config.toml
model = "autoregressive pixel model"
dataset = "retinal OCT scans (Kermany 2017)"
train_examples = 98430
image_size = 16
horizontal_flip = true
levels_per_channel = 16
vocab_size = 17
arch = "transformer_decoder"
width = 320
layers = 8
norm = "layernorm"
norm_position = "pre"
hidden_act = "squared_relu"
mlp_ratio = 4
head_dim = 32
fused_qkv = true
bias = "all"
qk_norm = false
parallel_block = false
inner_norm = false
drop_path = 0.05
positions = "learned"
tie_word_embeddings = false
init = "kaiming_normal"
residual_init = "none"
optimizer = "adamw"
learning_rate = 0.0012
beta1 = 0.9
beta2 = 0.95
eps = 1e-06
ema_decay = 0.995
max_steps = 12900
batch_size = 64
epochs = 8.4
lr_schedule = "constant"
warmup_steps = 380
weight_decay = 0.4
Rows from block 4, named by matrix and row number. Rows with one number belong to one attention dimension. Each number is 50 + 12 x the weight over the matrix's rms, rounded and kept within 0 to 99. All counts start at 0.
# v: attention query, key and value (stacked) (model.blocks.4.attn.qkv.weight, 960x320, the v third), inputs 240-319
# proj: attention output (model.blocks.4.attn.proj.weight, 320x320, transposed), outputs 240-319
v.171:78 60 45 47 30 40 42 45 49 37 59 37 42 64 65 59 53 41 44 47 56 40 65 69 49 59 64 45 30 41 84 70 49 61 48 33 50 44 51 60 47 52 55 23 37 63 65 65 62 48 54 30 46 40 52 52 38 36 54 48 33 50 28 39 43 51 39 46 40 41 44 45 53 53 38 37 44 57 55 55
v.172:51 42 39 73 60 47 40 54 50 52 32 60 47 24 35 54 42 61 43 49 44 40 37 69 34 68 60 59 56 59 08 52 51 19 80 45 31 43 66 38 58 53 47 57 56 46 40 60 45 47 45 54 53 66 45 54 46 38 29 42 49 46 67 45 60 52 45 50 19 64 40 57 56 55 44 37 41 63 54 44
v.173:61 51 60 29 46 58 53 43 55 30 63 50 48 83 65 47 46 36 53 42 57 55 56 57 42 48 48 48 38 25 76 48 41 75 36 53 70 49 45 55 31 45 47 25 30 54 72 50 48 54 64 33 42 38 59 36 58 45 51 43 44 58 25 49 42 52 48 47 59 49 42 47 45 48 67 38 65 46 56 54
v.174:57 65 44 49 41 51 50 42 39 68 51 38 52 50 39 57 63 37 44 66 60 54 67 49 69 33 70 43 47 57 54 63 50 61 48 35 37 35 56 67 68 67 57 63 42 65 63 67 75 43 52 49 57 49 50 63 36 38 55 54 45 45 52 42 37 54 40 46 62 55 47 47 49 53 55 56 37 51 57 50
v.175:31 33 55 56 62 55 49 53 51 55 41 68 54 35 43 48 36 55 50 48 51 55 30 48 31 66 39 39 70 39 23 43 57 50 71 54 52 42 46 30 55 40 44 47 47 39 19 49 50 41 64 55 53 65 68 58 51 46 37 42 50 50 57 54 62 37 61 46 38 56 40 54 48 41 69 45 54 57 55 49
v.176:34 52 47 46 57 48 63 47 65 74 61 26 74 63 31 54 61 36 53 50 51 69 59 40 38 46 41 72 33 68 36 43 30 28 26 22 37 50 58 52 35 62 55 82 44 49 55 37 42 50 39 44 70 25 51 52 52 63 48 63 64 40 67 58 33 71 45 50 96 64 68 49 47 51 57 58 64 32 57 57
v.177:63 62 57 41 45 56 47 54 35 25 44 46 36 69 67 49 44 43 44 57 55 47 79 36 84 35 49 37 44 48 76 21 52 55 52 54 59 62 50 56 68 50 55 43 46 62 59 53 71 45 36 59 37 68 39 59 43 48 65 51 39 66 32 46 51 50 43 53 56 47 50 57 47 44 36 60 28 43 47 44
v.178:46 40 46 57 47 51 52 47 31 51 47 61 52 45 40 60 53 56 30 65 51 48 57 46 39 47 52 65 45 63 21 61 41 37 49 37 32 42 50 42 81 56 49 67 52 58 41 76 55 50 46 48 49 57 55 66 30 33 32 50 43 46 68 58 44 50 52 50 40 54 38 53 56 34 74 57 38 42 66 41
v.179:69 52 57 34 42 67 41 43 43 17 53 62 44 78 65 53 48 49 39 45 58 49 59 63 45 45 51 50 41 30 66 52 37 65 42 57 61 53 48 54 44 50 45 28 30 57 73 63 54 59 58 36 34 52 57 43 50 33 47 39 34 61 29 42 40 46 47 45 42 46 35 50 50 45 63 38 54 50 58 48
v.180:50 45 46 61 51 55 42 54 58 56 49 45 46 31 44 55 47 59 52 49 52 37 44 53 51 63 39 40 62 51 41 41 67 41 69 46 45 48 50 39 62 49 53 50 57 48 27 50 48 31 45 59 57 60 54 64 44 56 47 44 44 51 61 55 59 48 50 49 44 49 44 54 49 52 41 52 48 52 49 56
v.181:29 43 49 64 61 53 51 51 33 65 33 75 51 21 36 52 48 63 34 66 46 49 43 42 48 46 50 48 68 69 11 54 52 33 68 51 31 45 55 40 81 53 44 70 60 46 27 61 54 47 48 63 52 72 53 65 41 39 35 48 52 42 75 56 55 42 59 49 34 56 41 55 54 37 64 62 38 50 58 38
v.182:21 46 54 56 64 57 58 52 42 75 38 67 57 27 38 48 50 62 45 66 48 60 43 29 58 39 40 36 81 66 25 45 55 46 62 60 40 49 46 47 75 51 47 76 59 42 22 48 53 43 53 71 54 67 61 65 48 52 48 51 61 44 71 62 57 34 66 51 50 52 46 55 49 39 64 70 48 47 53 44
v.183:49 38 51 43 53 55 47 51 67 41 58 55 49 48 66 46 32 72 54 33 46 41 34 66 37 70 31 41 59 36 73 56 55 51 52 64 55 64 39 48 34 32 41 30 50 33 30 35 28 50 52 48 46 44 62 48 51 64 51 47 49 51 36 55 60 37 60 50 35 31 56 53 52 48 40 46 68 54 49 59
v.184:37 51 54 33 47 63 66 41 44 59 58 56 67 57 49 51 66 46 38 60 52 66 57 34 42 31 41 45 59 53 51 59 35 63 39 49 52 39 43 58 56 58 48 61 32 50 55 56 53 56 65 36 54 45 69 49 47 44 38 40 50 44 49 61 40 40 68 47 60 48 29 49 50 35 85 45 58 38 60 52
v.185:64 50 49 41 39 45 53 49 40 25 59 53 38 70 71 49 53 64 40 46 45 40 63 55 54 38 49 67 30 48 83 58 43 52 26 64 62 70 40 62 45 40 45 37 57 53 65 47 35 67 41 48 32 35 35 33 50 58 63 59 47 52 38 50 44 55 50 53 45 29 61 51 57 46 40 60 53 48 49 44
v.186:44 55 52 50 59 71 45 51 46 61 40 44 54 54 31 53 49 32 56 62 58 57 58 36 73 43 56 43 54 47 20 22 51 54 57 41 46 35 63 45 64 64 55 72 40 57 55 53 74 36 46 56 60 69 51 68 47 43 46 48 46 58 62 46 43 59 42 48 70 74 47 51 42 50 62 51 35 40 48 48
v.187:49 43 36 65 44 35 46 49 52 66 51 41 56 31 36 62 52 54 42 48 51 52 44 56 41 67 52 60 44 66 36 69 58 38 47 29 32 42 48 43 58 53 55 62 61 46 32 56 54 43 41 51 59 42 54 70 33 54 49 61 50 43 66 52 50 52 52 50 50 44 59 39 57 51 42 59 42 51 47 55
v.188:43 44 39 63 52 53 46 50 31 58 39 59 51 32 33 60 47 58 33 63 48 45 53 49 47 50 56 62 51 69 11 55 49 30 58 39 26 41 55 39 79 56 49 71 56 53 37 71 57 46 40 57 53 68 48 71 26 38 33 52 45 45 73 55 48 55 50 49 39 57 45 51 59 40 62 58 31 44 59 42
v.189:57 50 39 64 42 41 48 47 45 78 44 51 50 11 32 59 71 54 49 60 45 46 42 52 48 48 65 56 53 64 37 65 55 39 74 50 39 43 62 54 65 59 49 61 61 51 43 53 50 48 47 57 57 51 47 52 47 44 53 51 50 28 72 46 61 39 51 51 31 42 41 53 55 60 41 52 45 71 47 43
v.190:49 53 67 30 48 56 60 52 68 44 67 38 53 74 65 38 62 45 66 40 55 58 53 36 59 36 38 42 51 37 88 39 48 76 30 61 75 59 41 64 27 47 52 42 44 50 67 26 44 55 55 43 50 32 51 32 80 69 70 53 57 56 35 50 49 50 54 52 78 43 58 50 35 60 43 50 70 47 42 55
v.191:55 48 47 67 43 44 45 54 42 43 39 60 45 24 39 58 47 41 53 50 50 33 46 60 31 64 66 50 56 42 20 47 64 44 85 42 51 29 64 28 66 51 48 35 49 54 43 60 56 42 58 37 57 72 53 50 49 26 21 30 37 45 53 42 67 52 49 48 24 62 24 51 47 55 54 22 34 64 46 46
v.192:50 29 53 47 41 69 55 52 36 86 64 36 59 45 50 59 45 81 31 31 56 37 30 53 41 70 36 49 52 38 45 48 34 43 52 35 39 67 57 28 51 68 58 61 37 65 52 45 41 35 45 60 40 29 44 71 53 54 53 49 60 53 53 49 55 55 27 39 81 54 58 47 44 49 55 32 86 45 42 69
v.193:36 50 49 52 55 32 49 38 53 23 38 70 35 54 65 41 31 35 56 45 50 75 38 56 57 34 43 27 41 51 56 29 65 63 60 72 61 34 44 59 47 37 40 29 67 44 53 42 47 54 51 46 56 54 46 46 51 43 52 37 40 77 71 55 41 61 69 66 41 62 55 50 51 34 52 69 42 54 42 60
v.194:50 42 56 51 27 66 43 35 35 51 56 62 77 57 73 58 30 61 47 41 53 42 36 28 43 50 18 29 48 63 51 23 46 58 60 53 62 50 45 25 62 45 48 46 55 65 49 71 66 28 48 56 38 41 69 66 61 56 42 43 37 75 52 63 68 66 39 50 73 45 66 20 45 44 79 53 64 51 35 81
v.195:40 63 46 51 31 69 39 39 29 43 53 58 59 57 64 58 32 74 53 46 48 46 30 35 38 41 30 45 31 65 46 60 58 43 64 71 55 46 47 38 56 42 43 57 64 58 42 58 41 61 39 51 68 50 81 36 51 57 27 38 31 55 69 61 21 71 54 51 76 61 60 38 50 37 63 55 48 53 33 82
v.196:45 46 54 60 62 37 56 48 59 39 51 60 44 53 59 44 49 15 62 36 49 80 67 34 53 52 50 55 22 40 53 23 48 50 39 59 51 43 51 50 48 41 46 42 55 46 45 26 53 48 57 63 59 54 76 33 49 43 58 52 40 63 59 47 49 56 47 53 36 39 59 57 50 33 57 52 40 52 33 68
v.197:44 55 53 23 55 49 56 50 71 65 65 41 58 44 60 32 43 58 47 31 54 79 45 32 61 58 45 63 45 44 50 62 33 38 52 61 48 72 80 40 46 57 57 41 33 64 61 43 38 57 51 70 58 55 46 46 54 62 55 41 56 56 75 59 35 46 33 50 57 41 50 67 45 48 46 40 82 37 27 66
v.198:38 62 53 39 39 55 44 50 52 45 55 48 58 62 60 57 35 56 57 46 51 60 51 32 41 41 37 47 27 61 46 58 49 44 60 64 54 54 61 43 58 44 49 56 54 60 49 60 33 58 38 59 60 60 73 39 52 58 36 31 36 60 72 66 27 78 42 55 65 48 65 42 47 39 56 51 56 46 31 67
v.199:66 35 49 50 52 47 55 53 66 85 64 40 57 47 49 48 71 50 49 62 50 44 64 51 38 68 70 66 45 47 45 60 25 43 45 23 44 53 57 46 40 63 62 78 45 60 47 48 37 47 51 47 42 48 69 47 51 58 49 49 50 23 31 46 64 46 32 39 48 39 58 52 50 56 47 40 59 36 39 42
v.200:58 39 45 43 58 42 52 51 59 77 57 46 39 51 50 42 59 55 58 72 47 52 53 63 37 55 74 61 42 53 47 72 27 44 52 35 50 38 55 56 46 57 57 85 58 56 45 43 19 59 45 32 53 54 72 35 47 56 37 42 43 26 45 50 44 61 51 47 46 49 61 57 51 44 43 58 56 30 40 41
v.201:69 34 43 56 53 51 54 48 58 60 56 29 33 53 66 52 47 26 47 29 49 38 55 45 54 43 36 58 45 26 73 40 57 61 48 38 58 64 42 45 27 42 51 21 31 53 63 39 62 51 45 48 56 33 37 50 44 58 73 52 52 64 38 42 57 45 52 62 30 52 46 50 53 54 47 30 37 56 56 77
v.202:45 52 47 65 62 43 54 46 52 69 79 44 59 35 61 39 77 41 65 31 46 58 62 28 44 42 58 73 67 44 56 37 37 40 51 59 49 54 69 52 47 61 55 57 47 61 43 45 48 33 60 42 68 50 59 40 52 74 52 65 54 45 49 55 65 57 44 60 33 58 50 57 50 52 66 45 55 36 34 66
v.203:57 39 45 53 55 53 51 40 36 44 47 38 31 59 68 55 25 33 47 29 46 46 46 49 61 35 26 43 46 30 70 39 73 62 55 55 60 57 37 42 39 37 44 14 36 49 62 40 62 51 43 52 50 31 39 55 35 52 70 58 49 79 51 52 48 51 59 64 43 56 52 50 53 47 54 46 44 65 57 77
v.204:46 52 43 77 34 57 58 48 48 56 61 32 53 50 53 61 69 42 41 33 53 42 42 27 37 51 36 66 35 37 60 52 53 35 47 35 42 70 56 45 32 60 53 48 42 54 49 49 48 60 52 64 69 35 71 33 53 72 46 41 53 40 30 48 31 45 49 53 55 49 50 42 49 32 50 19 38 56 33 87
v.205:54 49 49 34 56 46 46 43 36 52 40 54 41 57 63 44 30 58 59 67 44 54 50 59 54 38 56 50 47 66 50 62 43 59 54 60 63 25 39 57 62 35 44 63 65 51 52 52 49 52 43 21 45 62 63 44 45 42 39 57 35 59 58 56 51 71 60 54 51 58 64 53 52 49 59 70 54 37 46 40
v.206:60 53 56 23 53 40 49 42 47 58 34 47 56 55 68 46 28 55 45 61 50 67 55 47 74 59 52 57 43 63 48 76 41 56 42 44 57 44 48 49 57 38 48 43 49 52 69 66 71 62 50 45 26 64 47 57 43 33 59 68 50 58 43 55 58 46 41 45 50 34 67 62 49 52 50 44 64 42 40 25
v.207:46 41 52 47 49 49 53 33 39 33 41 50 36 62 67 56 13 34 41 29 56 58 39 54 65 42 18 29 42 33 68 28 73 63 55 59 58 58 39 40 43 39 39 05 40 46 63 43 67 50 50 61 40 35 35 63 43 44 72 50 51 88 56 53 46 49 58 63 54 54 57 48 47 42 54 51 54 68 55 71
v.208:33 51 56 57 40 41 53 39 56 50 59 64 66 50 70 48 40 42 48 24 56 90 44 27 52 58 36 41 26 42 45 18 49 40 54 64 47 56 64 33 45 50 48 29 50 58 53 42 49 52 51 77 58 45 64 46 53 47 55 37 45 70 74 60 45 58 32 55 65 48 61 51 45 33 66 39 64 53 20 75
v.209:60 48 41 47 51 64 47 54 23 66 49 29 42 49 41 59 51 71 52 68 44 06 49 67 39 38 62 67 65 55 52 85 47 51 53 42 54 44 38 58 58 52 52 76 51 51 45 63 45 50 42 13 48 53 48 48 44 55 40 65 52 30 30 47 49 60 59 48 52 64 49 54 53 66 45 56 46 38 65 35
v.210:55 32 57 22 46 38 46 44 41 48 25 61 39 65 60 59 07 68 37 88 57 49 25 86 54 60 52 01 53 67 48 64 43 71 66 40 57 29 29 46 66 45 46 54 68 47 57 69 48 44 45 26 12 54 33 79 48 23 47 45 42 68 52 52 58 63 56 45 65 58 76 42 45 47 41 73 72 49 57 17
v.211:49 62 51 47 62 48 48 64 57 60 55 63 61 39 25 40 75 65 56 73 44 47 57 56 40 54 83 60 69 62 30 58 38 39 48 54 40 36 58 61 56 63 58 84 58 52 36 48 32 49 48 41 53 61 57 45 50 47 37 56 54 17 55 50 59 47 45 36 50 50 41 55 53 63 48 68 50 44 56 16
v.212:42 47 59 45 61 33 53 60 84 44 54 66 57 51 37 37 63 22 59 49 52 71 72 50 50 54 61 42 53 47 43 23 44 50 47 51 47 51 70 52 58 58 58 56 43 49 48 47 36 39 56 74 45 62 45 56 56 51 54 34 55 49 67 55 64 50 39 49 38 32 46 50 48 51 50 60 58 47 52 35
proj.171:61 47 45 65 49 51 42 48 34 50 52 61 52 62 28 50 39 47 55 58 57 37 43 59 58 31 41 72 72 46 57 33 56 38 41 62 25 59 43 48 61 15 47 67 55 48 62 58 27 57 39 53 55 45 29 64 41 46 46 37 35 50 65 48 49 52 50 31 54 43 41 60 58 19 57 59 53 41 53 72
proj.172:48 48 49 21 13 66 56 61 67 49 47 46 39 50 88 36 62 40 55 67 36 62 75 47 54 42 27 36 58 57 55 48 54 68 33 53 69 48 44 61 53 64 62 54 53 41 44 46 59 38 60 51 51 48 45 56 52 76 59 59 54 55 40 57 47 39 60 78 62 50 47 43 52 53 72 61 64 62 56 34
proj.173:54 59 60 59 66 47 43 38 43 62 45 67 68 44 29 65 41 63 48 43 61 49 42 45 50 52 57 62 53 58 38 60 33 35 47 46 33 47 67 24 49 58 48 75 68 66 45 51 63 59 44 68 51 52 48 63 44 45 32 60 40 53 62 64 48 58 40 43 52 51 51 45 42 38 42 50 42 24 41 59
proj.174:53 36 47 61 71 28 42 51 43 31 60 62 49 64 30 50 33 50 40 34 66 33 29 51 45 42 41 58 59 42 78 41 67 63 51 51 24 66 34 48 52 14 44 51 54 51 54 52 34 62 37 46 64 48 43 38 42 44 47 26 45 43 40 36 46 50 49 22 32 29 57 66 50 38 45 60 65 48 57 72
proj.175:44 61 66 23 50 53 61 50 65 62 46 48 56 50 75 53 53 59 49 50 53 63 62 40 43 58 55 51 35 60 44 60 32 67 48 49 65 42 61 50 33 85 64 57 55 77 37 43 76 38 52 76 53 52 63 41 50 56 67 72 59 54 46 70 48 45 46 52 66 58 62 37 38 61 43 53 61 47 44 23
proj.176:42 24 39 53 61 48 49 48 21 29 57 42 35 52 49 43 59 34 52 33 40 27 55 30 70 52 45 45 61 43 58 49 60 60 62 47 44 58 53 53 83 21 52 26 56 61 41 62 48 33 54 64 51 66 54 74 52 59 46 47 59 57 31 38 58 27 53 45 13 30 49 57 54 62 45 49 33 81 52 42
proj.177:53 59 41 71 51 45 49 47 50 58 58 39 60 44 05 60 47 78 49 51 68 46 22 62 26 42 61 59 71 52 63 57 49 39 51 54 47 56 46 51 44 59 34 55 54 33 57 40 30 71 61 33 58 32 44 32 50 35 42 25 50 32 69 34 56 63 51 55 44 58 49 59 39 41 46 44 57 39 52 73
proj.178:46 54 50 35 50 47 50 67 60 43 41 53 41 68 46 48 43 41 52 45 37 51 51 56 61 47 38 46 57 52 61 50 66 70 51 52 49 56 46 58 64 48 51 55 49 38 49 37 61 42 49 67 58 36 53 37 42 60 61 56 48 50 52 42 44 37 46 45 51 38 72 47 62 53 45 69 70 52 34 57
proj.179:52 63 57 60 53 48 42 51 58 64 40 68 62 53 27 61 42 52 53 54 63 60 45 60 50 41 51 54 64 62 46 54 47 44 39 47 30 47 60 30 57 59 44 88 66 46 49 39 62 58 48 61 56 35 43 56 41 49 31 54 37 48 72 58 46 61 44 50 60 53 58 45 47 33 52 62 51 19 39 66
proj.180:49 48 53 43 37 52 55 52 45 53 49 45 52 55 53 45 58 50 49 52 52 60 51 48 48 45 59 46 37 53 65 45 34 61 56 54 57 47 41 60 55 41 58 46 46 56 52 53 45 42 54 45 45 54 46 45 50 48 65 52 51 44 40 56 51 47 46 45 62 48 48 52 51 44 40 56 57 63 54 38
proj.181:42 49 54 28 49 48 57 61 78 42 46 44 42 65 68 47 49 43 49 44 42 65 53 55 47 55 46 39 37 51 56 53 63 79 53 47 65 51 44 64 40 72 54 43 43 44 45 35 67 44 50 53 55 38 63 28 48 59 67 53 60 50 48 47 45 42 52 56 56 47 74 41 52 67 46 60 70 54 38 40
proj.182:40 46 58 35 62 38 58 52 71 39 51 38 44 61 60 54 48 51 43 33 52 59 42 53 37 64 62 41 22 50 52 57 56 74 60 42 65 48 46 59 31 70 51 32 42 58 46 38 66 47 45 47 50 43 68 21 50 44 68 50 64 48 44 47 49 45 48 47 51 48 71 41 45 73 32 52 61 53 41 37
proj.183:50 64 54 45 33 65 57 43 47 64 40 38 51 60 62 48 60 32 60 54 42 65 66 59 64 47 68 49 32 56 30 32 32 37 48 56 57 42 61 57 50 56 51 49 47 67 65 60 60 37 48 52 30 46 46 63 48 37 59 61 50 59 65 73 58 44 47 54 77 70 46 34 58 37 47 51 42 38 43 37
proj.184:47 48 59 45 79 33 46 55 59 38 44 60 49 70 40 63 35 46 48 30 51 47 40 51 56 60 54 57 31 48 48 62 57 66 54 35 42 56 58 32 45 52 53 55 60 63 44 45 71 48 35 76 57 38 64 38 43 46 51 58 46 53 53 53 43 46 35 37 47 36 72 47 49 57 32 68 51 32 33 55
proj.185:51 74 43 71 44 56 43 55 51 56 42 49 53 51 32 54 48 41 60 60 34 55 47 72 61 50 56 50 60 50 32 43 55 21 50 50 47 47 52 51 62 43 38 51 42 23 70 50 49 51 47 33 42 39 48 57 50 36 35 41 40 54 70 39 52 61 53 61 57 63 44 43 70 42 57 44 34 38 43 73
proj.186:49 33 50 45 59 35 50 48 46 45 62 54 59 39 36 52 48 71 33 34 73 46 37 27 24 48 42 43 62 61 84 65 45 75 52 49 47 59 45 48 50 55 52 59 64 61 29 44 47 61 67 59 72 54 46 31 52 57 45 46 58 32 31 46 50 45 47 40 29 34 61 70 31 52 44 54 74 54 64 51
proj.187:50 39 44 46 50 53 50 61 34 41 52 46 35 64 59 30 53 26 56 50 40 39 65 47 70 40 41 50 61 41 64 27 68 58 56 60 43 60 37 72 71 15 56 40 37 48 57 56 34 31 45 55 48 51 44 56 50 58 69 47 56 50 42 43 55 30 53 29 41 41 49 59 68 45 60 58 63 70 57 45
proj.188:46 49 43 30 43 52 51 68 65 44 41 48 37 62 60 35 49 38 51 50 31 56 58 52 58 43 33 36 59 53 68 46 67 77 49 58 59 60 40 70 62 50 49 50 47 34 43 37 57 42 60 60 58 38 52 37 44 66 64 51 58 48 45 43 49 31 53 54 49 40 72 52 65 52 55 69 79 61 47 53
proj.189:51 43 51 46 36 50 59 60 48 29 60 46 46 63 70 46 48 45 54 57 41 45 55 62 48 52 32 50 46 40 61 45 66 48 39 47 49 54 28 60 44 33 64 37 39 42 67 48 37 43 39 32 53 59 52 40 53 54 56 41 43 54 34 40 40 62 56 50 58 44 46 51 57 47 50 51 46 57 56 50
proj.190:52 47 58 79 66 36 47 33 30 52 65 52 65 39 24 72 53 63 48 40 77 40 32 48 37 69 71 64 34 44 36 61 36 24 62 34 38 40 59 25 48 46 51 47 52 69 56 61 46 55 44 33 42 61 54 54 59 28 35 49 41 44 53 53 48 71 37 37 40 58 31 53 31 59 36 25 15 43 48 51
proj.191:53 53 57 24 34 65 58 56 61 58 47 57 63 42 69 52 53 67 51 74 50 60 58 36 41 47 25 64 52 53 60 68 28 60 34 51 59 50 45 44 39 76 76 68 56 57 39 49 56 52 57 70 64 55 48 42 52 69 60 71 46 46 43 64 29 59 46 55 66 52 45 56 39 51 59 59 62 54 59 42
proj.192:57 65 45 65 73 33 46 67 73 42 70 42 45 66 41 59 56 39 60 58 35 47 30 53 25 47 75 44 40 47 57 48 32 76 53 57 54 42 44 60 63 63 56 24 61 54 51 48 54 54 43 42 55 73 61 24 49 50 56 35 53 55 46 36 58 51 67 51 30 46 52 42 51 79 65 63 34 46 46 67
proj.193:43 55 56 53 26 52 62 34 50 43 32 61 58 51 52 41 57 40 38 47 76 37 69 39 57 43 47 62 79 62 59 55 75 40 29 35 35 57 50 55 49 50 40 72 41 62 45 66 44 50 48 69 48 38 49 56 53 73 36 52 50 38 42 59 38 46 44 24 64 42 49 59 35 19 62 36 67 60 62 29
proj.194:49 70 44 50 65 63 51 58 59 26 63 31 35 86 49 57 51 53 60 54 65 53 44 62 39 45 73 50 57 41 61 64 25 60 24 46 55 45 43 54 69 72 40 65 51 42 45 35 49 56 56 63 73 58 39 40 57 65 59 49 60 38 62 50 18 48 72 62 63 57 45 68 32 34 30 55 44 57 52 46
proj.195:36 52 52 43 60 36 55 62 60 39 48 49 50 66 66 46 58 42 61 58 54 54 65 65 55 51 61 34 57 40 59 56 55 56 40 37 44 56 40 53 74 56 37 68 28 28 38 57 45 42 59 52 52 65 42 68 55 73 45 79 67 40 53 63 32 41 58 70 53 62 59 69 44 38 47 48 54 66 69 43
proj.196:47 58 51 34 28 69 50 40 49 53 39 61 56 25 45 50 57 61 51 48 63 36 51 68 43 51 33 39 68 49 61 84 44 51 26 44 63 48 62 39 53 61 44 63 38 49 47 59 56 42 56 47 64 40 33 53 56 67 41 63 57 39 40 42 36 67 66 44 51 58 46 55 34 57 64 33 47 64 63 45
proj.197:50 18 42 68 40 40 49 53 51 36 60 52 29 44 48 46 47 59 58 48 34 22 34 66 41 52 53 61 50 49 41 67 64 69 71 40 50 52 55 70 68 53 64 30 63 42 48 69 39 48 60 18 49 42 79 30 56 48 41 32 54 37 33 34 71 37 56 55 26 41 57 41 56 81 63 52 44 54 51 36
proj.198:40 52 45 56 44 50 58 48 56 34 45 48 43 42 57 43 52 68 65 51 62 41 53 64 50 44 52 49 62 45 63 65 57 54 47 47 54 46 55 60 75 55 47 62 44 30 42 57 47 37 69 47 54 45 56 57 57 72 49 66 61 43 49 49 52 44 60 66 46 53 54 62 39 51 57 48 50 75 65 43
proj.199:59 53 44 41 57 61 44 53 54 44 61 43 39 36 48 56 44 66 64 55 38 47 28 50 36 57 40 47 41 37 37 61 35 57 70 63 77 38 60 49 49 64 79 34 48 35 53 33 61 42 56 41 46 57 56 44 52 45 55 62 47 66 54 33 63 51 67 63 38 54 40 43 50 91 58 53 42 42 48 66
proj.200:52 47 51 42 41 58 60 51 55 39 53 49 45 33 57 50 45 58 64 55 44 38 48 40 42 64 34 55 52 41 32 57 56 42 74 57 70 44 59 55 46 61 80 44 35 33 50 46 56 31 64 49 33 53 62 57 54 55 58 79 54 61 49 38 65 41 59 63 41 58 41 53 48 82 66 44 54 52 65 54
proj.201:64 48 26 29 50 58 21 75 67 47 44 48 35 34 49 27 57 37 61 49 21 76 39 50 63 48 41 49 42 34 41 35 53 66 44 55 57 75 53 59 51 56 39 49 42 58 52 45 46 53 45 68 66 49 42 53 41 57 41 33 58 50 68 41 29 36 55 43 68 52 61 49 69 23 61 59 57 55 34 55
proj.202:54 28 48 42 46 74 48 51 42 37 66 44 42 49 41 53 42 51 52 42 41 42 41 55 43 65 38 49 38 35 48 75 39 59 38 37 76 48 54 41 49 58 62 44 42 41 50 60 61 70 55 55 60 48 41 40 51 40 45 39 58 34 53 44 41 47 48 70 51 58 39 54 46 44 42 48 45 65 53 45
proj.203:54 50 33 33 50 55 36 72 70 43 42 49 44 48 59 23 57 30 49 49 27 67 61 52 62 43 47 49 55 46 47 30 61 57 29 52 45 84 44 69 45 53 26 48 41 65 50 56 33 47 42 72 73 52 39 48 43 63 43 26 67 45 58 46 27 33 58 41 73 52 69 57 66 12 59 58 65 53 50 48
proj.204:47 61 37 30 57 56 35 61 64 54 32 53 40 39 43 41 60 40 68 49 55 72 48 65 65 51 40 34 48 28 61 58 40 76 43 51 63 52 51 45 73 51 38 60 17 26 41 54 61 42 56 48 63 56 23 66 48 54 40 64 61 46 71 52 38 62 51 50 37 57 49 61 47 57 58 51 36 74 56 69
proj.205:52 37 61 47 37 56 66 55 51 28 68 39 50 61 70 51 40 58 58 48 44 33 67 52 33 61 35 57 61 49 30 55 57 28 45 55 58 59 54 56 47 63 58 49 46 57 48 51 43 39 59 62 45 51 57 52 53 65 66 54 59 45 47 51 42 34 62 65 64 61 53 59 45 32 39 47 56 50 69 33
proj.206:59 29 54 59 52 54 55 53 47 23 68 40 39 58 66 47 33 70 53 42 41 28 55 73 33 52 37 63 62 56 17 56 50 29 56 68 52 66 62 62 51 54 59 30 59 60 53 47 42 27 53 39 57 47 68 31 53 51 67 23 52 51 45 44 64 39 65 50 42 50 57 41 50 62 37 59 42 30 55 42
proj.207:48 57 41 47 46 52 47 54 64 45 39 54 50 51 47 32 62 29 43 50 50 51 62 53 57 32 58 56 72 58 56 37 63 60 24 51 30 74 43 71 52 49 24 52 50 78 51 60 29 47 39 66 72 46 40 41 46 66 43 21 60 44 52 47 36 41 57 21 68 42 66 52 52 20 60 52 60 47 52 45
proj.208:44 58 47 51 43 50 53 33 56 37 42 56 43 48 45 49 60 58 46 50 73 20 46 73 43 35 63 48 71 57 72 87 47 73 22 35 51 47 56 55 73 58 38 57 53 47 42 64 47 49 50 40 66 47 50 38 57 78 29 45 58 39 38 50 46 56 61 43 37 40 52 50 27 65 66 43 47 56 62 40
proj.209:54 40 53 48 63 45 51 72 56 48 68 40 54 58 61 49 42 44 62 49 25 69 58 44 50 62 39 47 30 41 27 25 47 34 68 64 61 58 45 49 39 47 60 38 40 48 52 41 50 49 51 63 41 70 48 59 42 36 69 53 55 56 62 53 52 36 46 72 58 62 53 53 63 32 36 63 49 51 55 58
proj.210:54 70 61 75 53 45 71 37 54 32 58 40 58 64 58 53 51 49 45 52 69 27 65 32 35 40 68 80 75 68 35 30 62 25 55 70 33 49 43 72 43 50 55 47 60 77 56 38 38 34 45 74 38 53 71 39 54 65 81 43 42 65 47 49 70 35 58 20 56 40 46 47 38 47 52 48 68 22 56 41
proj.211:49 44 64 54 51 44 62 32 29 62 59 53 60 53 59 70 38 61 39 60 45 39 48 42 42 59 55 46 27 59 56 56 46 39 69 48 53 29 50 37 32 46 72 34 66 38 57 44 57 58 51 31 30 52 64 50 51 30 50 71 38 62 29 56 70 58 40 75 40 46 40 41 51 81 43 50 50 38 50 51
proj.212:49 58 50 64 31 68 60 24 38 56 36 56 46 24 34 53 48 77 39 54 66 33 32 38 50 43 57 61 56 66 70 68 52 47 58 42 52 26 60 51 44 54 65 52 77 47 56 47 55 56 60 37 48 21 63 36 55 41 46 49 36 51 36 35 66 60 47 47 46 40 34 43 42 77 60 44 48 55 37 47